A small multi-label image tagger, trained from scratch.
Model: 3.26M parameters, arch vit, norm rmsnorm, activation gelu, moe top_k, num experts 32, patch size [4, 4], layers 12, width 128.
Training: normuon at rate 0.011, 13100 steps, batches of 256.
Data: trained on photos of plants, animals and fungi (iNaturalist), 155796 training examples, 21.5 epochs.
Rows from block 9 of a small multi-label image tagger, named by matrix and row number. Rows with one number within an expert belong to one neuron, the router's apart. Each number is 128 + 24 x the weight over its row's rms, rounded and kept within 0 to 255. All counts start at 0.
After each expert's rows are labels from the 100 images, of 14848, where the router gives the expert most weight on average: "top examples" is what is common among them. Only what is clearly more common there than usual is listed. The data: photos of plants, animals and fungi (iNaturalist).
# router: router (model.blocks.9.mlp.router.weight, 32x128, trained with AdamW), inputs 0-127
# up: expert up (model.blocks.9.mlp.up, 32x32x128), inputs 0-127
# down: expert down (model.blocks.9.mlp.down, 32x128x32, transposed), outputs 0-127

# expert 0
router.0 [150 155 134 106  96 110 141 158 113 123 124 124 160 115 123 164 114 103 138 108 147 100 142 131 143 121 136 110 126 170 136 143 113  95 118 142 157 144  98 137 110 140 154 165 119 130  84 177 161 126 119 113 143 140 124 167 123 108 105 169 131 148 105 125 107 139 145 111 157 117 104 173 115  96  98 139 162 124 146 137 116 158  84 124 118 117 143 100  97 158  84 135 146 126  85  87  73 108 105 176 117 119  95 157 128 161 172  78 108 150 103 170 104 110 131 135 155 139  83 144 102 126 127 115 147 114 101 123]
up.1 [153 105 122 118 106 113 115 108 137 187 104  90 142 142 103 117 128  91 183 198 105 108 151 115 118 167 101 151  96 111 138 131 108 123 131 114  79 124 128 125 142 167 121 116 147  90 151 126 148 157 131 158  88 138 118 140 152 160 119 118 102 105  82 160 145 149 135 152 141 114 104 115 109 142 154 102 101 111 145 138 116 139 132 131 118 139 111 138 113 143 103 112 134 180 138 132 166 114 141 137 127 133 124 122 127 108 100 153 130  65 104 107 176 165 159 130 115 136 131 117 107  96 113 130 128 119 198 150]
down.1 [154 140 111 111 158 148  96 139 121 192 144 128  71 178 120 132 111  73 135 143 209 107 126 171  96  55 113 108 119 126 111 106 133 151 140 124  96 144 164 162 124 122 102 117 138 150 142 108 102 148 171 125 142 153  74 105  86 183 152 108 140 130 139  97 105 128 125 119 141 107 151 134 108 153 125 127 109 154 139 146 121 114 145 103 141 125 121 130 141 120 131 103 141 162 109 156 132 107 103 117 120 133  96 138 140 142 153 151 132 128 122 102 129 112 137 133  93 127 103 131 115 135 131 158 111 100 106 129]
top examples: order Pelecaniformes; family: Ardeidae; text has "egret"

# expert 24
router.24 [126 159 148 134 164 100 118 124 107 124 144 128 145 114 119 161 158 100 141 149  88 158 106 101 109 151 115 156  78 149  95 101 118 124 162 147 164 127 129 142 119 166 197 102 105 126 114 146 153 157 152 144 105 116 158 116 156  82 174 141 124 152 133 106 108 155 130 128 146 111 150 118 129 108  96 163 126 115 126 120 140 102 125 130 136  76 115 109 140 154 112 159 162 153 163 113 117  98 115 132 135 142 102 155 103 151 109 137 106  91 143 179 139  91 154 142 147 158 109 142 126 120 126 128 155  86 182 109]
up.0 [122 116  94 115 129 100 150 157 128 131  96 119  80 159 118 131 143  80 164 133 133 146 139 151  96  79  99 145 146  92 108  89 159 110 113  93 147 147  87 166 127 162 120 169 130 124 104 145 172 101 120 153 162 111 140 154 124 115 113 139 148 120 112 121 128  69 144 102 111 157 116 137 126 102  75 157 172 160 138 119 150 121 131 155 117 129 103 122 133 132 138 158 130 146 137 144 117 154  76 150  97 173  82 117 125 100 115 136 160 158 110 132 126 120 128 129 144  98 108 124 137 119 148 108 134 109  89 167]
down.0 [132 129 158 103  72 102 114 147 113 117 126 154 160 131 117 134 168 115 177  89 133 121 116  92 127 115 120 116 118 148 110 115 107 110 133 150 152  94 144 194 150 119 138 119  92 113 119 191 122  87 126 136  89 124 114 161 115 146 135 140 118 138 112 120 158 117 131 109 128 133 122 146  91 133 144 111 117 105  81 150 102 167 134 124  93  94  67 160 108 145  92 130 105 124 121 148 126 151 134  94 130  97 113 102 144 147 136  75 153  81 116 143 157 102 175 115 105 123 121 119 135 167 158 142 123 130 106 122]
top examples: order Passeriformes

# expert 29
router.29 [160 172 161 149 145 117 123 151 126 137 141 107 135 119  99 124 118 126 161 148  90  86 171 128  78 146 119 134 118 170 136 138 137 113 126 137  96 121 148 130 114 119 130  94 125 150 157  93 147 111 161 112 160 170 138 170  95 126 108 147 153  96 111 100 134 152 129 149 136  87 145 117 159 105  95 140  97 118 139 179  81 101 122 108  96 104 111 108 176 136  93 102 158 118 145 112 108 114 139 140 107 105 137 111 126  99  90 138 152 151 157 159 120  89 118 150 109 144  95 120 127 125 147  92 108  81 159 132]
up.0 [120 115 104 161 104 148 106 127 105 144 128 170 136 117 146 161  91 144 140  76 159  99 169 155 132 127 134 106 116 169 122 128 134 117  82 158 124 116 132 131 124 136 123  93 156 135 100 176 166 148 117 159 130 138 127 142 136  92  74 102 120 122 121 154 134 150 127 108 135  97 167 142 133  57 128 123 150  86 188 116 141 113 147 133 126 139 171 128 122 168 129 126 114  91 165  99 152 103 130 105 155 147 161 155 113 112 127 140 165  99 104 148 126 148 118 144 102 127 160 126 111 131 112 107 136 126 149 172]
down.0 [122 123 110 122 111 157  73 126 135 117 142 112 152 156 122 141 111 151 154 162 119 129 123 148 117 169 149 184 177 167 151 133 120 152 111 141  84 105 116 129 174 120 115 156 162 126 191 135 136 180 161  72 144 131 159 137 142 136  88 163 143  84 145 151 159 111 130 160 134 145 146 105  89 121 127 135 132 139 118 108 129 115 117 125  84 146 128 131 170 130 108 131 119 111 134 150 146 159 118 122 154 123 136  78 111 141 111 104 133 132 182 120 137  90 130 167 148 163  89 143 127 126 147 128 131 127 142 117]
top examples: class Aves; order Charadriiformes

# expert 9
router.9 [114 161 140 130 169 119 149 139 191  83 105 108 137 117 111 157 138 167 110 169 115 108 122 126  91 151  97  88 102 132 106 119 114 115 133  91 148 130 130 129 106 130 158 161 127 116 179 133 146 159 158 114  95 148 196 153 119 120 131 160 153 145 116 119 140 133 157 142 116 104 134 102 128 160 136 156 108 120 119 113 136 160 110 152  98 120 127 110 154 116 143 145  79 138 140 157 125 123 161 159 128 112 125 117 177 116  84  99 115 142 184  86 126 103 108 131 129 158 130 100 111  81 146 126 112 127 156 125]
up.0 [118 118 123 139 146 134 124 116 184 111 161 119 136 114 178 124 124 155 138 122 100 115 136 155 158  96 102 152 133 145 146 131 155 127 129 105  71 125 122  87  83 150 139 165 127 111 133  95 129 115 123 157 114  98 121 168 127 162 118  91 130 152 111 146 152 129  94 108 103 142 166 104 132 158 193 145  92 121 169  96 159 117 150 122 134 153 133 152 110 136 157 123 121  86 149 109  87 108 153  99 137  83  94  98 131 140 141 126 130 143 152 132 114 141  90 132  97 104 139 101  90 121 130 136 141 107 155 178]
down.0 [102 157 127 131 140 147  93 108  91 122 120 120 106 117 133 157 149 130 106 133 101 158 144 159 108 168 149 183  85 162 135 115 118 114 135 147  93 130 132  90 159 153 107 139 130 134 153  90 121 164 138 121  85 110 143 123 156 113 134 108 104 105 128  90 138 177 166 131 108 156 106 121 125 123 132 150 132 125 121  97 147 122 154  97 121 112 149 163 102 114 128 118 137  82 122 167 143 102 134 154 103 140 132 149  83 108 116 129 103  82 138 123 147 127 135 105 145 184 149  93  85 174 125  93 101 172 147 147]
top examples: order Passeriformes

# expert 13
router.13 [134 136 134  88 168 124 122 163 171 128 134  97 117 114 154 140 109 115 127 133 160  85 173 160  82 144 121 122 121 145 159 149 153 107 116  62 151 155 138 112 118 101 178  97 106 161  84 148 130 157 152 162 139 147 102 146 127 128 105 167 148 147 142 118 153 121 123 110 124 162 137 133 156 136 113 165 103 152 110 151 124 139 156 133 102 110 138  91 124 142 108 137 137 140  99 137 108 100 161 155 108 127 111 111 148 146  83  95 137 153 142 147 168 110  83 154 110 135 117  82 133 140  85 127 133 115  92 129]
up.0 [129  86 157 119 188 125 100 143 147 144 119 117  93 155 140 131 108 139 138 101 145 109 131 100  85 122 104 152 110 119  96 144 150 144 130 122 185 149 119 112 108 111 151  90 133 161 134 141 108 148 130 174 105  60  98 158 141 154 127 109 129 143 134 149 151 108 129 116 118 114 184 187 148 176 136 122 133 128 108  76 132  99 117 131 128 137 121 124  95 116 126 124 120 111 114 138 137 151  91 123 129 155 117 152 122 146 116  94 141 138 113 163 119 155 127  99 147  97 138 108 185 133 122 153 165 153 105  88]
down.0 [193  92  98 114 127 156 115  87 107 164 149 134 131 120 115 150 115 122 114 122 135  99 124 120 157 115 141 143 147 144  92 140  97 162 161 104  95 142 118 110 133 106 124 126 100 123 133 111 131 129  99 152 110 140 160 176 145  82 106 169 107 140 112 144 125 137 126 133 117 185 113 118 158 179 134 188 175 137  76 105 166  77 111 169 111 155 120  97 111 130 117 141 133 119 121 109 144 113 132 151 174 141 105 107 141 103 143 121 112 124 138 163 135  91 147 128 130 104 152  94 118 135 144  95 117 113 119 135]
top examples: class: Aves; order Anseriformes; family: Anatidae

# expert 17
router.17 [143 132 129 141 118 155 144 145 148 158 157 111 114 145 134 147 104 127 133 148 135  78 148 159 130 114 140 153 150 124 177 174 139 101 144  99 144 143 145 137  83 111 124  98 129  99  77 140 137 157 158 136 138 152 104 148 110 114 128 143 160 124 126 103 154 104 100 106 129 160 107 146 155 134 106  99 126 134 112 110 119 147 145 101 109 137  96 149 117 140 107 159 146 117 107 141 127 111 148 171 109 113  80  79 154  95  89 126 172 135 104 184 140 113  92  99  80 160 145 108 142 136 153  99  77 152 133 151]
up.0 [132  93 116 132 122 122 152  96  98 124 112 145 114 133  90 115 109 125 150 156 122 153 104 111  97  85 139 158 148  89 121 132 125 103 142 111 139 120 116 116 144 168 141 140 147  99 155 168 185 156 154 115 152  65 158 115  70 149 171 153 136 117 150 120 124 116 128 108  89 156 123 172 111 140 174 122 117  96  79 133 105 121 131 131 114 129  85  97  92 102 123 120 153 158 124 119 104 143 142 152 119 153 111 154 111 132 103 115 139 137 114 110 149 122 114 135 134  89 117 106 121 116 139 150 196  97 103 106]
down.0 [143 125 111 142 129 138 115  88 120 109 134 119 124 100 132 189 148 119 107 149 145 101 160 119 164 125 150 125 155 115 107 156  79 127 149 117 107 126 141  83 143 161 150 117 182 159  98  96 128 169 115  93 129 132 138 108 122 157 150 129 146 140 152 175 171 117 156 128 110 150  95 142 158 149 133 159 161 137 120 123 110  92 146 163 144 137 113  74 100  94 146  94 166 102 120  97 144 140 121 131 166 130 141 144 147 133 158 148 105 128 119 135 119  53 122 106 145 142 151  88 115 139  99 106 142 140 136 125]
top examples: phylum Arthropoda; class Insecta; order Coleoptera

# expert 8
router.8 [139 137 106 132 139  93 116  99 154 109 106 125 105 121 107 180 109  94 161 145 106 141 133 135 161 159 100 104  97 132 106 185 121  96 111  89 117 156 161  82 136 110 133 161 151 100 105 102 118 140 128  96  96 148 144 121 127 135 153 121 145 153 102 137 142 122 138 129 111 122 141 110  82 127 147  74 104 140 100 103 105 147  90  98 106  75 117 126 169  89 138 158 106 108 121 105 146 145 146 129 153 129 118 147 122 135 106 152 101 158 112  93 118 138 160 121 168 116 108 122 148 121 163 159 106  96 167  96]
up.0 [137 105 181 145 187 116 134 127 123 149 126 172 137 123  89 166 180 122 128 139 114 105 153 123 121 126 124  95 130 141 106  91 125 165 153 135 120  78 147 115 126 132 138 118 148  93 129 116 140 101  93 114  86 119 143 103 127 141 155 199 132 135 103 127 145 107 129 143 103 151 118 125 114 123 104 134 128 184 138 135 104 144 122 113 126 160  88 144 190  94  98 126  95 170 144 155 128 168 121 143 136 101  96 123 105 137 151 143 156 149 131 144  93 111 139 148 154 125 108 141 109 118  85 149 124 152 104 102]
down.0 [159 160 143 128 156 112 113 150 134 160 123 119 164 130 110 132 136 124 150 150 128 128 124 151 143 145 149 121 142 110 118 159 122  95 124 121 156  97 138 142 138 109  85 101  91 130 107 123 142 138 125 141 146 148 133 130 138  75 118 117 167 105 110 150 168 143 103 142 151 151 131 169 141 104 145  67 131  91  97 167  54 142 149 117 134 118 147 122 122 174 149 157 128 115 130 159 108 201  88 152 157 128  89  79 112 132 119 148 131 173 117 140 123 110 101 110 126  81 108 134 124  97 115 125 128 121 155 145]
top examples: kingdom Plantae; phylum Tracheophyta; class Mammalia; class: Magnoliopsida

# expert 20
router.20 [153 160 149  84 133 126  84  84 110 146 104 118 133 140 118 160  92 101 132 158  96 132 118 132 121 134 151 150 131 162 185 136 144 120 102 138 147 132 113 156 113 181 140 150 115 122 130 179 107 148 158 147 128 122 106 136 155 133  94 101 176 132 119 118 143 132 132 150 119 117 122  88  80 121 111 141 112 112 146 146 114 162 141  94 108 117  94 134 176 127  95 144  86 164 119 145 144  91 153 120 143 105 111 121  75 137 105 138 147 128 147 139 128  95 149 139  82 133 173 105 130 135 119 124 153 170 166 102]
up.0 [119 168 104  76 128 134 117  96  85 115  89  80 114 138 112 141 114 152 105 151 132 132 136 109 141 127 105 104 125  90 138  99 130 101 139 170 145 117 119 111 112 113 148 142 124 150  90 130 127 136 145 150 127 109 126 142 141 106 162  68 114 182 138 138 161 119 137 103 124 155 104 113 141 100 123 104 105 150 121 119 148 177 192 122 138 123  91 115 130 147 122 106  98 142 137 138 125 145 114  95 128 141 104 103 145 147 101 109 126 160 170 158 127  70 153 119 100 143 176  97 178 150 151 139 149 119 101 129]
down.0 [136 159 175 144 120 111 132 135 167 139 184  94 148 136 198 166 124 152 139  98 146 129 118 114 140 121 119 159 128 111 169 168 143 147 141 129 134 137  81 124 133 137 187  90 161 166 104 122 119 150 111 135  92 134 128 145 165 115 138 124 142 108 122  77 125 146 110  98  92 103 130 101 161  98 106 130 114 138 162 142 131 160 105 113 100 122 114 157 121 155 132 125 162 148 168 112 156 124 137 149 109 117 110 155 140  87 106 100 137 114 112 154 145 124 123  87 118 140  98 118 109  92 101 123 129 145 171 146]
top examples: kingdom Plantae; phylum Tracheophyta; class Magnoliopsida; order: Asterales

# expert 30
router.30 [152  81 118 148  83 130 141 146 118 151 105 114 158 139 136 130 117 117 125 142 141 105 143  94 115 101 142 110 164 159 130 128 113 118 133 116  82 108 149 135 126 122 107 129 110 103 109 135 175 156 133  93 163 125 161 174  93 114  96 161 132 109 113 118 164 152 130 134 105 122 102 117 175 148 163 118 143 128 150 180  91 125 180 102 135 142 119 104 144 117  89 131 128 120 101  91 110 157 156 129 138 122 167 111 169 102  84 113 134 135 124 176  97 103  87 151  81 154 152  94 149 124 120 142 124 149 139 128]
up.0 [121 140 163 100 109 104 113  84 133 125  62 148 121 101 129 135 112 108 144 141 107 133 124 135 145 125 152 120 174 112 122 132 124  84 124  99  93 121 156 147 106 103 124 122 142 136  97 134 153 136 118 110 115 134 170 154 101 151 116  83 135 112 103 126  97 158  92  56 134 115 114 141  79 107 145 112 131 180 107 171 127 137 138 135 127 117 140 100 158 100 164 138 112 127 100 129 108 105  80 137 110 157 115 129 110  88 137 168 132 134 106 115 137 107 159 144 129 137 139 115  95 144 168  99  71 150 150 110]
down.0 [132  85 124 104 171 129  84 132 110  84 118 148 189 151 131 131 125 118 117 137  84 108 134 151 135 145 149 114 149 147 113 114 121 135 118 136  91 166 133  99 167 133  70 155 160 107  97 112 140  93  88 107 128 119 134  83 140 136 156 131 136  88 141 145 128 150 131  96 155 148 163  98 160 137 129 129 136 153 154 164 140  95 162 120 124 145 133 123 196 127 144  97 100 160 120 142  97 141 121 121 155  86 107  90 115 174 120 152 127 120 143 129 129 115 137 144 118 129 159 136 134 141  86 121 100 147 152 104]
top examples: phylum Arthropoda; class: Insecta; order Lepidoptera; text has "moth"

# expert 27
router.27 [151 113 147 125 168 127 142 125 184 134 145 121  80 126 127 131 164 122 177 148 132 120 150  88 124 133 143 133 148 117 123 160 155 103 172 134 140 166 104 144 117 116 133  92 114 165 148 123 173 139 141 148 142 146 140 142 142 109 101 135 153 151 122 122 115 112 153 125 139 116 164 132 108  89 140 117 141 114 100 166 127 103  99 186 119 119 119  94 135 129 148 136 136 124 141 132  96 118 163 165 117 123 121 139 141 115  99  96 148 160  47 150 127 178 150 157 112 141  97 124 176 137 178 101 120 100 121 108]
up.0 [130  68 140  71 155 122  75 156 161 126 117 103  93 141 141  69 109 119 127 109 129  97 102 170 126 104 122 113 139 103 136 137 105 138 107 130 134 147 144 107 115 108 124 136 151  89 153 160 141 109 121 121 173 142 122 142  80 102 143 106 116 108 106 150 151 107 121 136 145 162 122 169 112  91 121 134 156 168 118  88 136  96 122 134 105 135 112 136 125 118 113 137 113 128  99 126 132 121 146 107 126 158  67 135 128 106 145 135 149 169 126 138  81 188 135 166 141 128 140 174 135 139  88 136 134 125  95 117]
down.0 [123 115 149 131 119 144 145 128 119 169 146 150  85 154 124 137 117 131 124 102 142  96 151 160 113 107 140 106 140 125 165  95 136 139 123 111 120  87 149 124 153 157 118 108 129 188 130 116 161  92 134 147 130 157 115 123 114 123 156 126 183  90 110 118 156  95 120 115 131  84  93 149 135 170 100 126 155 132 151 141 148 106 124 162 136 136  64 133 111 128  97  83 133 172 114 142  81  96 147 131 129 111 127 119 151 130 132 171 129 101  89 106 121 134 120 133 105 174 175 126 128 144 128 193 132 160 128 112]
top examples: class Aves; order Passeriformes

# expert 4
router.4 [142 143  89 122 122 120 130 100 111 149  97 118 143 145 150  89  88 129 126 128 116  87  91 130 125 152  92 110 136 105 150 141 116 118 110 144 120  97 142 138 167 135 114 156 161 116 148  99 165 149 141  87 163 157 133 110 147 120 175 148 162 114  89 116 111  92 161 155  87 126 130 158 135 148 160 160 116 129  86  96 137 159 129 150  98  95 111 101 110 137 124 104 146 109 144 146 161 108 131  96 137 179  85 113 108 132  91 137  94  99 149 136 108 153 131 137 159 121 109 160 127  88  69 124 132 118 145 113]
up.0 [123 123 119 118 160 167 164 129 128 117 120 172 147  98 175 114  99 110 137 106 139 126 152 106 129 108 119 125 124  76 152 169 169 113 111 122 102  97 145 127 146 150 111 157 135 109 135  95 127 116 107  49 166 134 156 130 106 135 110 116 137  70 115 120 119  94 123 119 107 127 112 134 118 113 132 152 136 136  96 107 150 144 124 147 144  52 172 114 102 164 154 110  98 123 106 121 141 123  95 144 137 186 110  97 131 118 166 146 104 139 146 124 100 157 107  98 138 131 111 166 148 120 119 136 142  97 130 132]
down.0 [157 127 140 111 156 155 127 119 120 129 154 153 150  94 143 148 110  95 123 129  87 123 139 176  98 116 163 112 158 105 137 140 114 130 109 158 150 150  95 126 132 115 102 120 120 137 122 103 173 128 120 102  93 158  85 208 144 107 148 156 155  88 117 111 176 122 102 182 106 155 125 107 161 123 113 161  80 128 141 115 115  81 125 119 138 137 119 146 143 142 102  99  97 143 150 115  95 167 105 149 143  94 118 125  80 160 122 152 120 120 156 122 150 109 134 126 126 117  96  93 114 134 118 106 123 130 149 153]
top examples: kingdom Plantae; phylum Tracheophyta; family: Asparagaceae; order: Asparagales

# expert 2
router.2 [156 109 119 120 107 121 141 119 131 133 113 143 106 113 121 139 105 122  95 132 166 125 121 148 166 137 127  79 162 102 135 139 160 149 151 131 112 141 125  85  70 127  79 179 127 128  89 139 155 123 143 141 132 118  94 183 111 101  91 128  97 123 126 126 157 176 107 155 145 118 150  77 147 149 133  94 117 113 161 165 102 141 134 113 153 168 129 144 146 156 117 116  97  83 121 118 136 106 138 136 115  84 148 124 119  97 169 161 102 147  62 139 135 140 129 113 138 125 149 132 128 163 127 100 123 151 138 153]
up.0 [123  85 156 105 119 128 174 147 143 103 109 123 122 129  94 106 168 143 120 127 137 113 146 163 135 139 106 139 149 166 148 134 175 146 107 159 102 159 105 110 140 132 118 157 137 119 140 120 148 121 140 119 139  99 135 141  99 127 126 129 130 107 126 139 159 121 180 123 130 137 135 148 135 138 100 115 142 122  95 132 156 129 138 129 119 123 146 113 111 114 140 132 150 107  89 161 109 147 169  93 130 140 129 103 114 146 117 189 126 160 127  48  88 173 203 150 129 124 155 163 147 160 146 117 107 159 122  70]
down.0 [149 113 130 108 173 105 141 128 119 138 132 105 129 133 127 145 121 142 112 171  79 153 107 101 127  91 146 185 122 118 114 122  66 136  98 109 118 102 109 114 122 131 121 130 131 165 155  95 102 175 117 116 121  95 125 120 127 142 114 165 125 100 120 120 149 141  89 189  98 110 116 118 117 181 142 150 118 145 107 101 118  67  91 127 124 171  86 177 128 130 140 102  96  84 147 120 163 139 122 144 128  92 141  92 128  97 114 125 132 107 109 151 152 152 133 124 131 139 117 101 152 129 121 128 127 151 166 153]
top examples: order Piciformes; family: Picidae; text has "woodpecker"

# expert 26
router.26 [117 143  97  81  90 101 126 110 106 111 143 116 171 139 115 170 158  99  80 124 132 146 148 139  96 139 127 155 132  90 121  74 107 144 163  82 108 119 152 150 114 107 172 149 127 173  87 141 131 134 151 139 162 136 154 137 147 120 173 154 147 105 115 107 122 143 180 117 136 133 149 108 153 100 156 144 109 107 180 134 128 103 122 159 105 139 106 137 162 147 132 128 160 125 134 108 132 146 123 163 133 164 148 101 120 127 102  98 106 118 125 167 142 112 138  85 153 146 140 111 150  95 140 164 147 134 103 146]
up.1 [134 179 101 145 122 123 160 141 171 182  62 113 126 131 110 125 128 137 104 131 135 132 140 128  92 112  71 130 109 113 122 138  98 132 104 154 166  89  97 139 145 134 129 116 114 156  91  85 138 148 125 145 105  96  82 118 116 137 182 124 152 108 121  91 161 126 148 145 128  79 148 152 145 146 107 134 141  98 130 138 115 109 162 140 141 109 132 110 123  98  98 107 148 148 146 114 125 143 107 154 146 124 102 118 118 129 144 144 125 107 147  67  92  67 125 130  86 103 116 114 132 126 112 139 135 158  97 137]
down.1 [147 108 109 129 121 126 136 125 144 139 117  97  95 168 168 107 146 134  91 126 128  69 119  77 130  96  90  90 144 140 150 124 124 144 129 122 117 121 100  99  96 142 106 121 108 125 132 153 113 128 179 176 192 155 123 121 111 144 120 126 129 145 119 112 106 104 125 173 112  90 166 163 123 135 135 164 111 123 158 177 124 113 131 130 123 129 120 112  81 142 110 149 126 147  97 117 123 147 131 101 161 109 138 143 145 150 126 169 143  99 118 147 114 137  91 155  75 109  86 157 125 105 140 134  84 154 144 162]
top examples: phylum Arthropoda; class Insecta; order: Lepidoptera; text has "moth"

# expert 14
router.14 [120 141 125 173 135 162  96 130 101 103 106 124 133 107 127 102  88 154 138 113 156 118 150 161 162 127 151 100 135 151 128 121  98 150 140 144 167 117 161 141 155 142 116 110 100 153 110 141  91  89  92 145 113 103 141 122  95 145 127  95 137 152  98 115 107 160  85 107 145 105 175 101 125 128 111 156 154 145 146 122 157 109 111 121 145 147 128  96 123 140 152 138  90 123 151 119 148 128  96 147 102 142 154 164  67 147 164 137 124  86  97 117 139  99  94 115 153 114 136 144  61 107 127 138 106 131  89 157]
up.0 [175 169 102 129  71 123 141 114 111  98 136 158 156 126 130 129 164 152 116 112  94 160 145 111 153  98 120 139 115 114 152 144  85 135 119 125 101 118  97 172 117 141 136  83 125 157 122 113 123 129 127 172  99 175  99  75 117  84  73 113 146 136 131 129 119  95 128 107 146  93 148 113 101 112 130 136 132 108 130 105 172 138  86 121 137 119 147 149 140 113 124 111 145 133 110 115 146 111 106 153 138 151  72 129  93 151 150 128 106  69 137  91 125 136 125 131 130 151 131 165  82 126 139 121 101 142 123 150]
down.0 [145 124 142 139 103 127 146 147 138 154 140 107 120 181 133 162  96 122 125 113 136 132 139 111 109 112 120 140 119 148 151 171 113  98  82 115 132 120 112 130 100 104 146 135 162 168 130 113 140  91 126 124 183 162 159 176  77 160  79 108 151 121 135 165 151 118 112 100 166  82 120 102 147 125 160 102 140 110 154 124 117 144 126 127 147 153 158  98 151  93 131 120 105 116 152 130  91 150 113 145 123 103 137 124 146 154 123 149 131 122 120 158 148 115 105 144 152  89  71 108 109 146 163 189 160 106 117 128]
top examples: class: Insecta; order Lepidoptera; family: Nymphalidae

# expert 11
router.11 [123 138 139 163 125 173 111 120 108 125 174 151 103 128 118 144 129 123 104 123 146 105 114 118 164 105 140 151  85 135  98 139 135 127 110 150  59 103 152 138 152 112 100 156 106 129 147 119 149  63 129 122 155 146  94 124 121 167 119 162  90 132 116 154 110 126  70 106 131 159  91 106 142 115 104 100 141 139 131 140 149 133 121  89  98 111 113 131 132 157 165  84 147 109 106  95 135 114 153 102 146 164 118 136 126 143 151 123 179  81 127 138 124 110 125 149 117  89 146 107 125 118 152  95  91 118 163 159]
up.0 [107 111 128 103 120 115  86 136 136 135 126  93 154 139 176 103  86 110 106 160 106 161  78 126 134 123 101 121 125 153 168 156 105 106 130 139 159 167 101 101  74  80  97 109 117  99 109 128 104 151 117 104 114 110  94 117 124  96 128 146 110 149 129 127 130 120 128 147 135 112 161 169 108 129 124 122 137 167  96 130 142 123 166 136  92 158 141 116 126 115 107 132 123 141 120 142  99 127 121  81 147 161 124 162  92 137 140 151 189  83 112 117 134 148 118 129 126 147 110 117 166 116  94  64 127 125 149 108]
down.0 [157 168 146 170  91 153 117 145 179 110 130  81 117 194 141 137 128 124 120 130 144 146 183 115 151 137 108 156 163 144 108 149 180  73 116 135  83 131 165 169 135 148 154 100 102 135  84 124 142 136 148 149 113 154 165 117 111 169 116 123 111 137 132  96 127 145 149  96 158 111 134 146 160 120 115 115 106 112 178 134 111 164 104 136 112 130 133 146 137 162 129 130 126 131 143 139 177 115 102 123  91 135 109 144 157 133  81 110 138 135 114 141 120 137  91 124  97 108 118 112 123 132 144 137 106 124 106 125]
top examples: class: Aves; order Accipitriformes; family: Accipitridae

# expert 31
router.31 [125 148 149 137 111 146 147 162 138 145 158 130  79 162 115 138 124 139 128 141 122 145 123 153  95 154  89 124 147 151  74 143 131 109 109 122 163 140  58 131 106 107 152 166 107 157 136 107 150 107 149 149 117 162 119 124 153 115  91  94 100 168 137 106 149 145  85 136 164 112  95 135 145 134 116 102  82 133 105 146  98 156 104 146 105 139 118 155 148 142 132  99 118 122 116 183  80 110 133 126  93 139 114  89 140 132 114  99 113 151 143 103 150 172 103 151 169 144 143 119 148 152 136 139 148 150 109 154]
up.0 [136 141 126  96 129 144  81 132 107 154 111  57 125 135 126 115 122 104  98 166 122 141  99 142 115 128 122 120 115 148 169 102 122 123 136  98 118 104 153 127 131  73  78 117 135 139 140 110 138 156 140  89  81 133 134 138 119 137 119 153 125 163  70 137 132 132 154 177 123 114 122 112  69 133 128 137 164 127 142 127 170 131 103 142 105 103 152 142 149  99 133 126 131 118 116 141 132 106 118 152 115 166 145 102 171  95 142 145 115 119 140 142  94 178  71 143  99  96 100 131 156 163 137 158 137  95 123 124]
down.0 [162 106 113 141  83 108 120 131 133 121 106 158 135 122 122 110 123 107 134 134 147 130  77 129 170 129 169 111 161 121 103 101 123 145 137 110  95 175 130 161 168 153  97 174 127 123 119 178 106 144 161 147 121 116 113 137 126 110  92 158 103 130 143 146 147 110 121 158 115 149 124  82  87 120 105 125  96 157 160 120 139 155 141 102 122 127  96 182 183 132 100 149  88 122 105 133 171 158 129 137 124 138 123 112 114 129 111 170 136  91 106 137 164 143 131 126 141 123 117 156 126 105 133 127  82 115 105 181]
top examples: phylum Arthropoda; class Insecta; order Hemiptera